A small image denoising model, trained from scratch: 10500 steps.
Rows from block 2, named by matrix and row number. Each number is 128 + 24 x the weight over its row's rms, rounded and kept within 0 to 255. All counts start at 0. Numbers have three digits each. After the name is the row's rms in percent of the matrix's.
# conv: 3x3 conv (model.mid.0.conv.weight, 384x384x3x3), inputs 297-307, a 3x3 kernel for each
conv.231 101:125118124147126113140123169098121136117044080152145119135109113135164160156100119117116152071089091123146106125099115147180140123127154143149122139138123143118119144125115133177160123135122092127145117143159116159138142158162150102134156158142090116136099121075140137086120144133110134115103143120
conv.232 117:130158149142152139139144132154107123107163120117155117127118136125156168134132114138154137142138147137156127125121129122151060113075032125131114120120143114153097117138135132111080131098119123119121124170138140120099127128133117161141128156143125088115115150091116039089105111114117099096123102120
conv.233 087:134113138105087138126117154094119122111196101130142107146131132126155157109135141123120129120166118138119134147183132158147115142130144129102121135144120116121111142125115115057109122108120110153112154194103114136099120085119095099107120102120152169100187164136146110156155186124185093106145113131
conv.234 105:142108129112161094123150142140099138140081135130146123132113113104081138145110119114115126134162086166080134116122124109164105139126137131128114119153108130105118114158124166105165144147134113127120119116142118121122134124142128137118134136127085139132109172107141060125105164139127166142131116140
conv.235 089:120118119100115126111132109139144141132092118108140111146109092088133096105133119110075103141170119122102164128121080111100118095143103113120115135114152126141137108084120098135157108143149126127146130121190119173168121127124115114119114134094190177103191190171166171184136155130192208150178168132
conv.236 089:105081127112131171119120136124114117110134101124149148124103136127133077129132117121152109120071024101093084113091112106085140130107113126150125123114090122116136140112106138105047136097096128171117130126076137142139123132143113106145123124143119149124130118115110137140133134098132095136125121114
conv.237 101:143123122128125088106103131124112138117188114132087108110122141138192072143090123153140136144083129136155126150144128143145046119079176109096140127153116118112099144162097133066072112106140146105153135165081129125137126120125118141116120111129148105135148142141121150148135171131147107150143154169
conv.238 105:126141121121103128117134108157120177130151147168121124132135124094080130085125113115106121176142109153108117142137148143069144156151140144113141105178131120138141154119146152174120156138136135123148127112112165119142130124110145148112123125098134126135130106133156096118118127111209108135174161130
conv.239 098:137128133135115134144130127115133146132137127118142120143149097097152102109131134129093139092054111129142162165146132169138134148146144135144138132141134138128132123141125117121100125147142119133123118108108116101118128122130129120134134140124168115146196159168171154153113105113113099124120107105
conv.240 101:135165168095153133099098097101143125100099111113135122140142118096125108118117140093145163131175117133077107138159161096082103122121130132138141122126138137150154156164146122156132147091101130136133161120138131136145156134154124123140131116109108143160091084172116120178134088122152117110139146127
conv.241 097:100097106136128129125125130114074118155120164139126128129102144118101123147131142093109101107144096132111108145183163155072147139125116105105122093168126112135129128123124102140121110134121146212176140075125138132137086061071149156145128123134149182146097086096136107081175211153155095123136125108
conv.242 099:114106109097116165097122158145139128127141113113122119101114143070132173112116146134141139175201090168139108127106121090145168119129185106134135131113098131143121114128133122119122120145156131128126119128093148153138124132146149112132141107136162167133136215110143045109124126127168130070166120068
conv.243 105:090127157070151168083103150085133140063128186078108143117158158100144143113131152122096097146079109145082107087122121055097145075098125131106105157089082146114103150126155167108123145131142142116105155087100149142128125112115138108148143096133105069074117042074100030070133100083160115095143135101
conv.244 093:131130126142124134128108103129136120133107177163098140128127139142140137134105133136141121160103110132138069129143124148171179158160160137161142122112105125152177121135135139128113151151119127135111135099103138141174141154148143080119127102110103143103120111128090157135134134130127144131117159168
conv.245 122:154156146163157157158153161149160156161181163156174167099098092090094086106104091093094104108107114098095100127118111119112103123113108126135133134155141133146135123123120127130131128121130121121117119119106112110109132143134147161143134143140134124127116125123118116124095090107093077095100085088
conv.246 093:148156158149159162145160160119103132115096141135116152134131113122143131099120119157171180157177202159163199093099118087093101111114107141145149150143151146148151146150160137137137136142145099076121084052092124097110154159155163152149160164167107112108117106096127107090102109109114113095127110087
conv.247 105:146129136137128128144134134154136122154179126149150131153159149142141142145150154142125125147134150128130153146124122145125119150122108116136128133172143117138124117108119116107111118104107128152129154184134116120094126131121144184145123150132145145141143189162129138145126115130115084124124110130
conv.248 110:142158156162156162149153152139153148147146166150154154107116106116133116111121113141148130168192157139164135078097089079097110059099091136132137119098117131124135103104123097111108105112118127089117091058095119090117138142149144125136148147144150128111136116119129131109133127115131147120117130109
conv.249 100:133146122137158127122134119156170176139128138136103100143130138130093127126122134139141133167143157177198189107123127105119099108105100149150149154151144150151152170163129184215183165206197139137141130127124136146158133144121141165129123141116130124124142125125145154166104100104108120117128137137
conv.250 087:138137149137151141146133137104081097088134082082081073149140150142112119130123138142132080116085083133112118137131141146155138158137123119133134113160134109131129155164148142134119158148135120128124130159140131138130133133134135169133138142141082095105072115113106085082126131126124105134131139135
conv.251 101:132152121128141142109120125126173141074105163124057124109107096113129099108123118107125128139118136149158151129123114103078112123102118123127138124092125135135130129079098168133087126146133127148167111086114134102114127130118110115118115116119116087141117023116152140133118080122143153107150171140
conv.252 099:135129125136127127094094116115124134121125113117129114138133117121125114124142134132132141125124137126130142125132112133134125124143130115080123106080122141120139116084116098074098120096128112097117099097135132140140094086116068088102093093119136106104105110124127124121153178137170201163147161125
conv.253 095:112154133152153155123138116148139140123151149137148099138108100115179125119144177114091094130206134110131112152186138137119126118126113131133134130136124143168148109131139108157091112120140114139134112114100134109128154127126155130151150167156133093086079040112122061103148118146130085112132142158
conv.254 099:101129155113067148145105079139163146121074168175130149122148132087133101119159118130111138172065104134141133134136134097035113120115108124123136092113137126129136123105114130173105086124109133118107133132122121129126125121144114115145134144123181117131168068135139174179152098114151145109116154154
conv.255 095:120106122125111123129116122118124132122137137124129136109116106097085096119102113160199152168170165151176174123114147115087117113085102098125096121154118125132114108112098115154110114143114147173150149195154146149130103114112124126116125131109151178127147203150119179142150156174146131151143153150
conv.256 099:118097105093101117112126137145133130111143125110122120124130154156169078143110139129077119122102085121117157128121148131135155150137127145121133134120110134143151149131160120148128140141141094101137109172149142149148141106093087073116120143141104148157161199141136113108134135129113096149122133120
conv.257 102:128121123131150139120133109126148133139179132108127156125179111175078104133135045116140144176083162147199149142121088148170071136131099139133133132141140130139119160135144153138155156156099153102131125137125137124123125133150114183148130166116126096113139162131137190164105116138125120129153157160
conv.258 081:142110133133126140136135143144119150118086149132108113119125118122141155119122141107144097128091085169151127123135140126121131129108091110119118091153122122132144109153134094135145112152151131162148116136149149095126122092105132118119117116122100119132127139086143079068123110115174125129130139117
conv.259 100:146108100117134149116122135131130130155149137122147139142140138149135149125116139124185111121032165100181154134105119155083121102118138103126102116119114137105125143146127101133135128119183130135145122117129124126143119108120106143117132136098115140125176073112103171097121127129116102113149132095
conv.260 105:115123109117122113112103113098156127097152177147127128135109110114121120136109110122113111150133107143121102135162135118178140142133139121119120120130088111125102153141119134129109123141132141131143137136117138150150114124109132144070112136114155168152141150163154159140129118129169142081120172131
conv.261 102:120126123135152123097087091133125116127123107078058068109125107087100099117145140122096116131176132082096102123113088119146126113116126122131139126114134122124123114098123116112117108086111124120127138116139158149157144119132137122126137109118155124109121158175166210234126113136119108142157160181
conv.262 095:098101082084103087083086116116137142132168173142129158127093116122131118135127137134108112146117160129110098117142108117102112100113119131112117127078084144136109146126125145116109137158124145132161153089131174166145133113114115077069152106095116157114112072123129135121124147172124146177129138119
conv.263 100:089109129088092098110094106133104153110106115108130121116142116110110096136150078128127144147095105147146156129152180126142155135150128139121119139146142134154147155142140132170118153196157149128134129164157116174137148119143130116103145121143141115134139131134107112167169140139194126168161120142
conv.264 093:120136101126150121112140124127113101123154078114131123127132142125112132123131126124111128118098126095077163121142117145149155127171166130134128141127140142118116147133147164075139164115134148144157157114180164143148126119121144126128143097115117142116135167166108127145137140155140149178150127155
conv.265 107:116128154129119111114132114136072082102149114133172148123130147125151152122117098093112071070119096146129133134126141140151106119120097112113105111131139128133125114164139116095101127134127152105100119167143156150164113118095097120096099146118140112111148172105147083129143178154136129135137106123
conv.266 106:133133137144128146133145152159178176164190182169188160138144131138154130138144138145128110156142093128113104117107087117087080113109107113106117108117110119120117100091089090100096107097118132125120112131108120105108124119122112116123110116117142107111110084088105086102146139140136127124136122127
conv.267 095:099103117099098108111110119144112133102056083106074118126139112121134115109131110162125123175162159147159180163140158149116135145125158124128128134126134133133136108104132133126136131125133157138161129115124155146168116097117092054088115096112178156119183188164155182205151141125172176153159150131
conv.268 104:150134156140132143153145156147141160139160151155144152133145145135149145137147151125131116141138120141145132111098106097103094099092091115124113127147127123128119114126117118133126123136138108121098119137109101108102158160159161166165166165177093079082084096076073074066111107097102093098098101097
conv.269 117:142138134138140135129126126148160160149149152138133133090080100079049067085049066147165159143142146144141152098125116109139128096119120132134125132143127128139123140151150140155150140142141142154148157182171157183164150157153150162150146152142096106086114144119116135119125139135139147147140153152
conv.270 097:112124100121105123107119104155147138141154137154134147156143122123161155135182130130102115150170148141134123139154115150144126135135143124121113125164117103114099156149158176187206156170175125114124117173122119113136120116101122144121112130111141137105136164109115095144122108139121089115134109126
conv.271 099:128115121117101114114112118147140136137168158141137147144152131162196166126155152093097076118142125093113098170154134167153147150141138119126129120110111136133124144140149147137134148148142106105115108100107135127132129134135100091104127119114160140113145113118128121148112118130093096105116117116
conv.272 116:101133135094124134153152142121110120104108147128154146121158122117146118153159120111087123164154157088088111115110137101111143121134134135113132132085126119114115117108150146122159127116126130103155124097166101122147097081109089077130107110114199112125144100160100140186135117139165165135098089108
conv.273 074:141126141124101148142147144112117108112142135125155128091105115075160111102117103129101100192206126138125115159140148145078141184170169114128111130167124107124114140128135122122119135135123139137125137130102124109124113112104121122128102121112158122121166107119147122147126108120123107106119096115
conv.274 101:126087114136112117140150140124093114127098132144159151128161151124144150132126124168209154140178156098079081129132141102109117126136138124105111129105104122112094120139153119130128111094078115084118129106131155140142132113133130112119130143130171154112110122126093117133133155139130159124120107106
conv.275 105:133125118137171129113112136121130130114087118138109105122151107123161129116143135123115100103081159127106095119127100128220102089126157119124109130097120123109116120130118136159152118128113124113122120126152117165128130129133133106125147112106136136133117145112134169138122123125122124113131144140
conv.276 093:116097108090082113102112153097122125112164165120132151094120148128168146134139082109120154147159122151144063121151146131143136119134154138120114138107126143131137123124148118122153124142144152136127138107127135112127151117123122064126128128156150149105150112069095086111175164142154129131139144158
conv.277 098:102107121125065128121122112102125145149050141141117110137127108129131113138113146121104143142142103171139088125109142132078114134147110112133133113126143145129130153134105098174127130094158103134133133125115124120122131122139127079121135144097126064144129089087138152068127134157144155139144151138
conv.278 098:109101144100091153132147136161069143112031151137169125143137127101197131127112121153117105113189102117094132118098142098076136123142138116132110123120112106116122121162124137185107151105150126130122133126121108132164125127129140088142125125135135144101136138109114124127124137112134152122116117136
conv.279 094:107089087090145158102106130096113122096081094137122109125124126122116114124114111091136153107043082121148106118119116096116126112119105113118132133116126111118115128154136116124129139130107099116122136101110125120119111131133092081113145147110081108112123048063078139068112131113135131099117156078
conv.280 084:098137107129165134096131098101137107158195147112139157123155140083075137129145154137068115156138128118120146138174146153179162140183168131120128138141129141146135132088129106060108134108141124097122128109120122116124126120125126132122128125120157146115187195151154191162135111132138114132154132140
conv.281 094:123131115135096121120116136142113131118125149147152147148162127136166124158135082139118153102157160107128172130110121151140158115086143123123120130129109123125118150129146151088135124156150128080117106103120123121125118119127135104096121126111121085081112118050097049093116117140123127141112093122
conv.282 098:122154123134108097133103124119076123104083114104117115093132134095101113122134133105092139152080118093103112093093124085000128105097156114105112116150130117127113134139134122159113108075092145136140122134158115090131138147122148149125111115117132066129098072163100160174117102135124105173128155187
conv.283 093:137143115145138136136134142134146131138140145106103117125111100166201160135096121147115151117178121156138123120140105115148102111103113127122128108107107108106102129116107092102107134120126125123144132126121147146134143133133125100133134130123123128130094138067129121098115132149114102110139131133
conv.284 119:107132110134150124116134117105124123124176130115127128119112125118154130121124126117106131134202140131128151135135120124000059129104126129111128113176119120126119120122118119146116134120124153150145123094093137100137113128121135197157113139128134105110086029082101071116149129147136075120140120140
conv.285 103:115104115114105110130125108174152130171103133152112176130140130104132119131164130128064093172108111128096138119112109115053098114086112125119130121130118124128135107093106127113129134105108121103118120099116111089121123106102101118108120122120171135089184149108122121174129138140178183170156146142
conv.286 099:097126130130089100121097119154157160107163157131145138135121136134103129140147103155149112081038132102166094141114135161155131131110120131138117128151163130146127156156140158100121128142141176110109104156158139123122105138113115120117119127128165092112173201148130141147128128115138188144142154131
conv.287 101:115111138130077138150100143107108139104068108136068116133139139127149115132137143160149124147146116112180115123105112144085149143108143113136133094167120096128122121114126103170105098162103121145108118202129126183117117122134124085143123094130124122093132152148112140128149144099155182144131178120
conv.288 093:121126125129123119127137117155151132161186181148182162128144122119184116129132108122090124150145124151104128112152110118206147106157120121111117122110122111114123134117125147153124155132138118131137125114137127108126135115109136059089119108124122144098134160167104127152137112142131071111134102133
conv.289 093:111113134118153142113127128094127142143061074157086089109101105153100123142094124122132092094085102139149115123097100081130138056069156139134136129118124137105131149126102098106149103123161120150135148127124103103154138124146124122133153148135109141155115083140057152174121123113094144133095128132
conv.290 106:152149141159175162144146160079069087056058071064072099131119124120126120108134130170178177142154157176162165141115116132139120110129145143145142138127135140134133093116104108123132092117097105116109124113121113123105131139146141138157151135148153155159163128139179161164117121121116109109129126117
conv.291 072:117124124129118132126128126171166174156150142175145140138152138158206174140170158126141140129137115155148123135135117148130124142133107135131126130154138129126122125134122138154137139152132128106111100102092117089096148161154135137147147148158127149139143190174156163139119117120121106108119122119
conv.292 105:131142122149159138128140125120125129120131117113109100145128144127092118132116137120107136083060104112090129117134102133161115101117086125127131128132130131131134131149122130145115114130120134143138145165152143148145146148142153163145140153140135143154137146155148141150121117129115111125125121132
conv.293 109:112121127125125128124125123105096111102110123105121125120153129134170142126146130125129114150180147111147127136136132126125140125128132116122114126126124127132124104119103110116100093103084138120132115091118124110129112119114109083111119106119164143123152144144138151159142121136122117126133118137
conv.294 126:137156136151175153141163142159166145165178153151160140153160151151144145141143146126098124110082116116093128133156133151191158125160129141137143139134137144135137111114119110120117117115117107102110105108111119115125137147133142166145139158141150145150143149156140141158107087109097075102105089107
conv.295 158:137146139144156145136147138136133132132131127130125121143109132128087106129095118126094124064036070099064108133162138160203179129180153120123115118130117116116114118126110115125111109121113120131121129148134129143131134142130139157137131140122087127129109163148114147124131142148134153167139159162
conv.296 098:144176133165205163138181135116140106145189124120150111109124141104095103124131132142105127157123146159120162114120082137150112108108061096110112099127120100110113114107123123118120135130110128115123122143116116105110110147099143206152108157114150137130154197164115126170127092122111072118128088133
conv.297 088:123115116111122110112109127145143124147115142141097122118138134125149155112144162129122108129138132132119133120105109115110109110111117130131115134098089126113106129140160167120127178146131140137135160078104176122148133144132124078073133052071152163109157151089122133126138127119147151129144161111
conv.298 097:123119137121105138116138111140158123143128161131129165137143121128156154120146142137118114144185170125128137125133133133150145126142143125100129126090087134137125141120140149132162133139120107103132122092117150119153156122135137067110154120132107099091108083043101067142118114132114103102136117124
conv.299 095:137118115156176178124126132111131121136153090128088102118107102141179161134145117138121135128066115129232155146142103132158118127095084123125135116113123121124125150126119108094086119141139129149156114079091152141154113102114126135134123122117150179145133117129121167124114127125095069104109118103
conv.300 112:162130114115173132122122171071133108115084123134118071156109144133108126149133111096148082141079114094146096129123086089129110134077129147131132131122127140120120118125130137127145131152133100121118135127116119114109124122131138127113133143101040122123114022087102094038125158133123141135129118140
conv.301 087:144150120154191162130178131106133130130090031107133112127152114120135137110114123140171171176159143179156194118137089131126098106100077128124142104120112122116125103093088107181148095136119114114138115120110123109098129114115124168117114138112107121148112150157134090142114117131124094126126112104
conv.302 122:119171136132145129123126169133141135148169143137158118129128131130165120127119074137121169172087179107160175117123120138099102127109126127155118142111102148102105131123122130149134126149132127135142126130174129143137116139142129138117120145121120072141155012135111113134126128151147115182128142154
conv.303 091:126115132117166167131148112119119121101122121111102130118128151129047177123067131134152120144122034161227164139117121111150152126133105140140127128116111113129138147117099152076074131114098143141119171129105123145127138144132141155138138164143174159102161178089130184107127159122148154095128142133
conv.304 095:154136121144185112130178156112102114119087127101145121128124120101092151103135117164158160152255186138178186117099105123077117111078147137142161132153138146114116107145115127097160131110142118126129128092143136082127123136119127167119133143149145160169131168142093103122120143137136147152117095139
conv.305 084:106119119114147128147153131091064095086095117140115147148149134164153095155101082134130169124114205127137166069102112066150133151166131130129121133115142115116128125120133128116110118098107121104109103066138097109133130135141129117125130131150150140122130144186127174138114127144104088158114131147
conv.306 102:132121117107159135090105172097152148043105153081047092145109111135078118156130133135154120053139158126063101128100128114116099105079144155124141156147117150147121129114126175078112141149104104125137163110115148161108118134135113139142117072124074103126071106085182096091132134136123151122150142117
conv.307 102:128125118116124114116132138149151158147127095138113159131111141167147184142152135151169137128062080144133096120104123132141136118118146102114106121129115132115097134119078101118097156130123117113120130173155137133128131121118126121079135089114071081114095138104072075074128141151129105113148118122
conv.308 089:144133108121170114122118123092082121082072153116081120136103134136082121131110126101127146125149154180161173146110123111112137131083115147142123128154117120125123132124124113094152115122111117130109102088165090145130118124143128146133148137130098135085142124099162176107105168138150134125137134135
conv.309 091:158134121160135136119121109125133133120111122131130117127115123112218184135161154157151144103142178137171139138105085128152151089125148102116124113135128120120128122105131106137119112157117129133143120140120135111120141139125155112126135107119098073091068091170073075118125141124139104111135106132
conv.310 097:120125126103162124129119100130114130108179152142156112130141130130134125166094129125108130160107096107157130123096104092150122127141125130138142148117126102133119140150103147086087099095182115133114127102130087154137126134112145134117109102134150145149153183177161202145138128126138103115122123133
conv.311 087:136139123145138125145146135162103134121071113109102146148157137114118102114134137144124142113115132118100142121122123122164160114152133129125120132143134123118119107127124151212172128152111103114128136174149127130130124134126134144135137134123118166148131228213138197200113132137113134155135139132
conv.312 073:129150125145195149114131123136090080135135120084101105089064090121152138108140102117127122097110119132137099087089075104136091074084076122113116126108092130102097113113112116117105126125127142127148130117139128144176117126110129131122117108099145182174141164172168144169123146148111077120149119137
conv.313 077:124129106137157143136160142107110080105145106079098089095113099085131095092128100142111140138145126098099112090111086103165141092149109115118113121119109111096105161140159149156172163157169126127134145170180157161211113125105120141122121126116105112128128193175107142143136119150126102140124111134
conv.314 093:105133132109179145115137116139129142139142156147130171143128131154169140136127133125145096110097115133152118139143121150175135139162129126138116121114112118124116116143093139183123125159132139130111130093108132143156099117110101125126120114095147157121120039092157112092138123132119078106142111122
conv.315 099:112098094168158067158153088147113087148133079147151108118112123127134133138127149183169125119167183142118171097084100149147076133140091127135135116128156104115140134150134104129153102121135128133125092076186093096154123130131126134081127130113128153147116159200167120179127148170126119184095079132
conv.316 110:128136147144143150137135136140133154145114144135121150128149141135158148124149138150138126151157134153175160108102100116099099095082079139147149146147149154157154144150138163164151145156145102098095093088094110099112118116130132106133131118134101101060114112086100102096098089086084087078091091092
conv.317 100:156158115172187153136164140137142101141162120103131118141108112126084115123094116123135118089112100106125126136161110156175137134170137115108102098088085099092084098079112070050090111089105141148168154147158170172173134125102123139112101115095127177148153188153143174156121140146131144149133151157
conv.318 099:122138109141172138120144109119125126117137107111133111120133122134145137123143140162187178169178180178183194085103080114150097085104037113117103118153130109128112108136123149212190136177149126140140135166143127134107110120098121159111112132094132133141126156136129130129124108131102059091126094116
conv.319 086:096103101098114105074096091119139137146165158115137132102108113078058057097072077145146113141159154116114132109130126128142127131138146112112113117121122117124115116113126101105107140126129160159151161168154167160148104109112112122113114120107157167150185209196171185199156150139158161159166161163
conv.320 114:117111122123084099125117120120100090123074082119077098096122133068104142077109156132057046152127042155118082119097112137093118129141120110112096113111088120112096114105110115147152135167158149147140148163151149157156148143147154105120153125140154164114160172116136135131132119120140143119141141118
conv.321 080:138155135165190164147170136097117120105147125088120117077107093100140119098120113179156170153119134148127160119119105128138133119124107104106103108127109095107101128144155151177171141160151127112137123128142138133154116128117129151124105117093161138138155165164156156173124108130098060093121091118
conv.322 097:108118119117128128121127118101093119102045094128067091132130120137165143131138128134167163166166164166170155134138134137155147133149152133135129131114123129123138144157130152199160118168159140130128126113125131125154125139142116100129130126138125144135121112119126134115150147145137147141141149156
conv.323 082:103134105138185144114154126170116152123038082155075103152124139153079124168136156141138127130123137129133129148143126148147142138136157115109110105057080117089102159154146169183169157166155142138140125081118146133164120121114135151122132131112127138112124111115125130140144177143165241225132194171
conv.324 133:120126128124123127127129131124115110101095109100102128118147136130163149118154144139124115161171153141162143128121122117104111118112131131129131132128129136133133129140138149161161144158153125104111120085106131104120125119131112090113131111124151141123151138125136137151127124127129131130132134127
conv.325 089:113158120166218164128171132154111121134055121141103127125139127134136147124145155135116120117103098121127128113141124137218173121159133146141135128058110135127120104126127135182136113147125151107139127078149146140150115128111121086100119113105131109113119121114107125116135121115119161124122125110
conv.326 084:097105104103107100113106106146114103122072075129076119087105129112125165100136153116103084105106106094111104113101101121074073132094101127136109129139120122133102097079085110078096105086095158151147151137157156155147150142123131123110129119125157165115156177140143157139189171172174161157168164149
conv.327 085:115131116148171152114136117159142190141143123144125135112124087137154147110109130167162179117113115149155156133103125138145124106122099119104115112108113126130110137154139148200183145200174129126139115135132159155147125122133137147133123140124128064089111107082119101093120113113106055084121094106
conv.328 090:109126122136183169138162164108072111075092128119093113100103108105120099121089094128109131129104110129112113113092105117159126112134132122127117105059113114112124116132108148140093121127119124110131114092114117134128111105111098047119106082118140101120116083107130128125123113113113102103098102093
conv.329 095:119115128115110120126121137147146151126130130123123149128163144140163141122149129124126106141136123121143118127120121117119114132131133130122114123117114129114124119125135133109121124125129155110106133122128145135134134099125107081103116097140134130065135144099103111133138114113125126126128127123
conv.330 087:097127158097143151129120119163138105129116156116135152136113080098154126117120131137100103155132116143147146127089079098083089092096086120124112137128122124145134142135126164170113139123126139138111167117120127148131129127112157143151155150146122078061101063103079123103156102105171089105150128130
conv.331 083:105114098131195141127142137098114140076158133111134107118119110127154115111136142134150179103151219075127149111119091121142124129111121126132119136090109127112116129142101154097122128123123147120109125082139119138153120127118132117128125111127140123097144106134137153137133131137121082120131103118
conv.332 096:165096113187222138109129189121093107082095121098101112142138114151168139134132142131146118085168162131129111140123099114144077094095101107145152118092122149121114098157127110110142140138083103137134125084110143154115120134139115152149150136130098154148067078089103115096115149142098110123130113103
conv.333 085:123122105129153144119163134109106126096172118135106113125147132152168119125089101116125111109176120104076130102127094127119102110081110123109123125145133128120140151178141165099143131166158142139141145129126144119143137131154132129131134141131109127116134126109107078132160175155156116152150165163
conv.334 085:125147109158213145117127132146122117162171155132085085133107119159151129106109116143135128152210171151139125136155132145115118142086153124135124108123106122126128128149118093114093081133131135144115085055094130164148118129112119163136100122116083153147087091155153122162124129131106099126138134140
conv.335 109:124137121135146140131134124120119119151133109136117137138159116111121102126158124144101154143106153121087190098118101109135108094105068123116119124134121129135123144124157130144167152127130128109138157164156162115147122131118128160125135156132106093104112154115070097157116107137121097135118111129
conv.336 089:125131111143157136120126115128145113141162128131143122138131112149131096131118108138117128141101126164160150164147116174179131153133126104106107106123099103108093136112115139133115133151150148144143138148130135135137110129117139175133121140115135124128156163141166154116152151167129115150166157161
conv.337 098:129132112138155124120133117137115161120065125155117152130108129118084114120104124103106109080061089096091108123124120130144136128128123137139142132129139137142147125128106126144111120126102127119133116108127134127132135145143149162145140149135112139146111118142128126128147169144152202168136169150
conv.338 086:140159134158188156138160140128122122140154117119117090121132125139141134109121113147136125126120144144153163115124099127136099101088072154160149160195162151167147115149143127164146138162161122124131129136121136116115170175144182238184166198168161138163143152173140126152142117139117051113148111139
conv.339 101:144154143158167159144157148100092117094103110103092104123114118112101109107101106137125126114100107126108114116117099128132108105107096117120127115128126126133129116133107131147117123133105133127129135132131139130135135142142145153144144149143076076072069078076068078079143146137138135137137144148
conv.340 100:128136124139151135124133132173167160162147145165160156107117122122126133102121127159168171124114132171160176148136126160145134131125120149157152147157155136145146119120123111116115100122132138129139125106115133119115139149150151164154141156149107127136119135139139129112168164162150156161164158162
conv.341 089:148153143161163157151156149151151154149171149127147129128127126153161162133139142142134131122122108140142133085083080100101091089086064098106099103131113098114104121134126116137133119130126116117126118119122120119117144155141154172154141153145080061081073070065094077069133116127103081099123104115
conv.342 113:144154145153166152147158146132115118116120116107107112169175173165175173163180190170150167176145169188159182125131120135153134124133116115119116117127119117119113091096097109118112107115108111105112107106106109099104148152149151162157149153149159158151157163163154158166147140149147131142157141148
conv.343 126:133139128136153135131150139121109133084072104095075092110098097107084092118098095118143129140153152121134127116121117102139128111141129138123139118071121128100135123129132108105129119125133121103140096079127128128156131127127120126127121126129124132147148150154158164156106126106134191135111153118
conv.344 090:146165149164182167150172144124114108116137106101106084110129124148155140116122114153127122125105113138129149111139116151171136120133088128145136135171148131144132095130114118144120086115110091092101104113104105099108119143128133176139116144111140143146154174167151159148104066092068008047108061091
conv.345 096:123137119139176143114142117108128114107133126108130110147158125151179156128148142075105071081121084079097086080104091084153124091130099144126148123073122128116141129114146118092139138132152120094131102058105140121148140120138126099128121106120129155160137155168150169171096105100098118095098094098
conv.346 111:128143128137132128137132108154125120149143143139145149148132137127153141126149138124105116161173159142144141134153129150146139134148125119101103103083095114103117125141140159155168144151139163145169142093117167105134138128117113092114128102128129138095144109091103104148146128149156118133168133153
conv.347 099:115108144104194140112103103144115132119074151109086119131126125093168118082119117155136141156128127164137161107098137074142143080107098140136107148084108128138151094121107119173114117097125117126092146087133128168153154144103166076091156104146141108088109025122119108154140131108140086107164133144
conv.348 094:124113115138159111122106094158140156137170169158170163122131134137130131112122130111123110133138143126127128126100116098118109110107109136127112113077098119118114136129132137101129129121123111106109102088110121112110122110107103102096105083092142139128125097129145138162092094102087074090104092109
conv.349 108:132151141132130117131136125138111102124106116108114144139158123090136111130157121158110137171162167180117160109113095123171134106125112119109114127069128107112134110082101132148145129117084122123124163143161131114118153142140143058119142113147142134113137078112101100196126109134152120147140116142
conv.350 080:137148122133146132136125119121106071140166085126117107143148138148122120119145143102104115124132138114111141102117091129100079120074076124101106124138137118127123118133133126100168123102118129160168145162147147149160128139111125150130120129105159172120173157144158177160155196200166156186176176172
conv.351 078:135154137148162149123129135109138142128197152135166128097133107124159114115145123120096140139174153145154169107116098128140131128142108131121107122072128133125145159144137134082146129104155154134157114086157141119135152140143136114146144121156130091082179152128143163159133097119124124132141134151
conv.352 086:134119135138108163149131146129113112152164114108105123136172153109140125150180128124096125135187096123119116112130131117043107088053069106121118114150118114133109095140145080065111119115093141131143131135132134132142104099102126147159110136129144103096160143094118116102144166148150155147129140138
conv.353 089:141157157111154137114143121131100125115109114125136139152154152124065156110144126096129130138110124144146119126140132107146089105107088125146127123092110131116117154200150143134148124096126131134123148128134158123127139132127108145106111140105145166162192183101157142099126135117147188122153156133
conv.354 086:128105125129178109150156159121087132117138140144160170116146128138116128152145125104059089126117114117085111115092115103160090133120147118128129127112147139149157111132119132090140128123113119125116122090144078111075108106131114105142142120151155170131141175116167138157122133130127130147122123133
conv.355 113:126147118133170144135153120129085115104146084091111109120153119114148117108168131149106156128101147133047168127130105106165090105125054113104108123130131102099098145145125142179173115129122131107130141143165142122144139125118108143114130105126137091099085084095103057147132107149127064119136092136
conv.356 100:124113101086180094108117106139146091099145102103152135146130123105150148127153145132144144125118154133108133149144078094171090107126118113135148144082134133115124137126136151111145134130125098127121144088149124115128099099138133060126155086084098154126127098129145116150090107135118064129145088109
conv.357 086:110162130099147112127135116140123109100146126110142112117138114111124114154154091119103139146149162127147112135132141100135112115119070119099136132080152117116148115111116134097156114118114133109164130088182121150132148103122143103174146144162147067134103052124094129171146097135175150124126107123
conv.358 093:156118121142121121133146133101147122082171150108098134100129144106132158099089143140175172112198194099121161134131118126099098117128110139130136148096131132119101164112134187072112173181133149136134159097112163170125149107149147078144145133151139183133113118122105109119123153144114190163118114125
conv.359 096:104099093101176138100140207114127122114125145124124119123120109113145135133162138160185176148100170117122109096090094074172135118112156124119130132104118133143110146154157154145141127162148115136146140088138127137067110124133119112122130137120144149123134068101129054030174170151161080111153097060
conv.360 087:115130120145154137117121127148163148112076114142153154135133138153196175163154132149144133088125109165130117138148132148164151151128126123106129132132117100100106125101128164173146118129140121110126132157149111093120141145149168143163118125139107121097098122106131062069116129119107100124129093105
conv.361 096:124135126122135135114132119136160150146158151125156137125112113120123107127114115120108100129119096133124127110123119112142144090129114160162164161163163167164157102084101089091103119104113126102128118110135122114131118131131115118126113122113165165150163176163140164167146149141153160142149156151
conv.362 113:129125140118108123140131135120115125129148134106112117130130136131121128132119121113124096129150099100116083125124137137119134139138147121133131139163147133144134104114114097100095112117104121139119149166134131130125134141140131136138132137142083079046096098068082076061119119114115112111117124121
conv.363 115:120118105116112105118119120129147123142152133128141132131136121126130122113123115132140147135153158118135147159173164163172173163178178138138145140137148140139144148157161160159172160174187121121127123120131131126121120132116125121119124135134122135129144150154130135131106098114099099109097095099
conv.364 108:121117121115076109110095098153159124144101126127128130168165149155142145152149143147171153151169184153152174145136130150122141107125107137154148150156156143154155133133147149174149135140121112117104114127129106123117109123120118106108114116103130160142156169177139165154115107119131134128119126120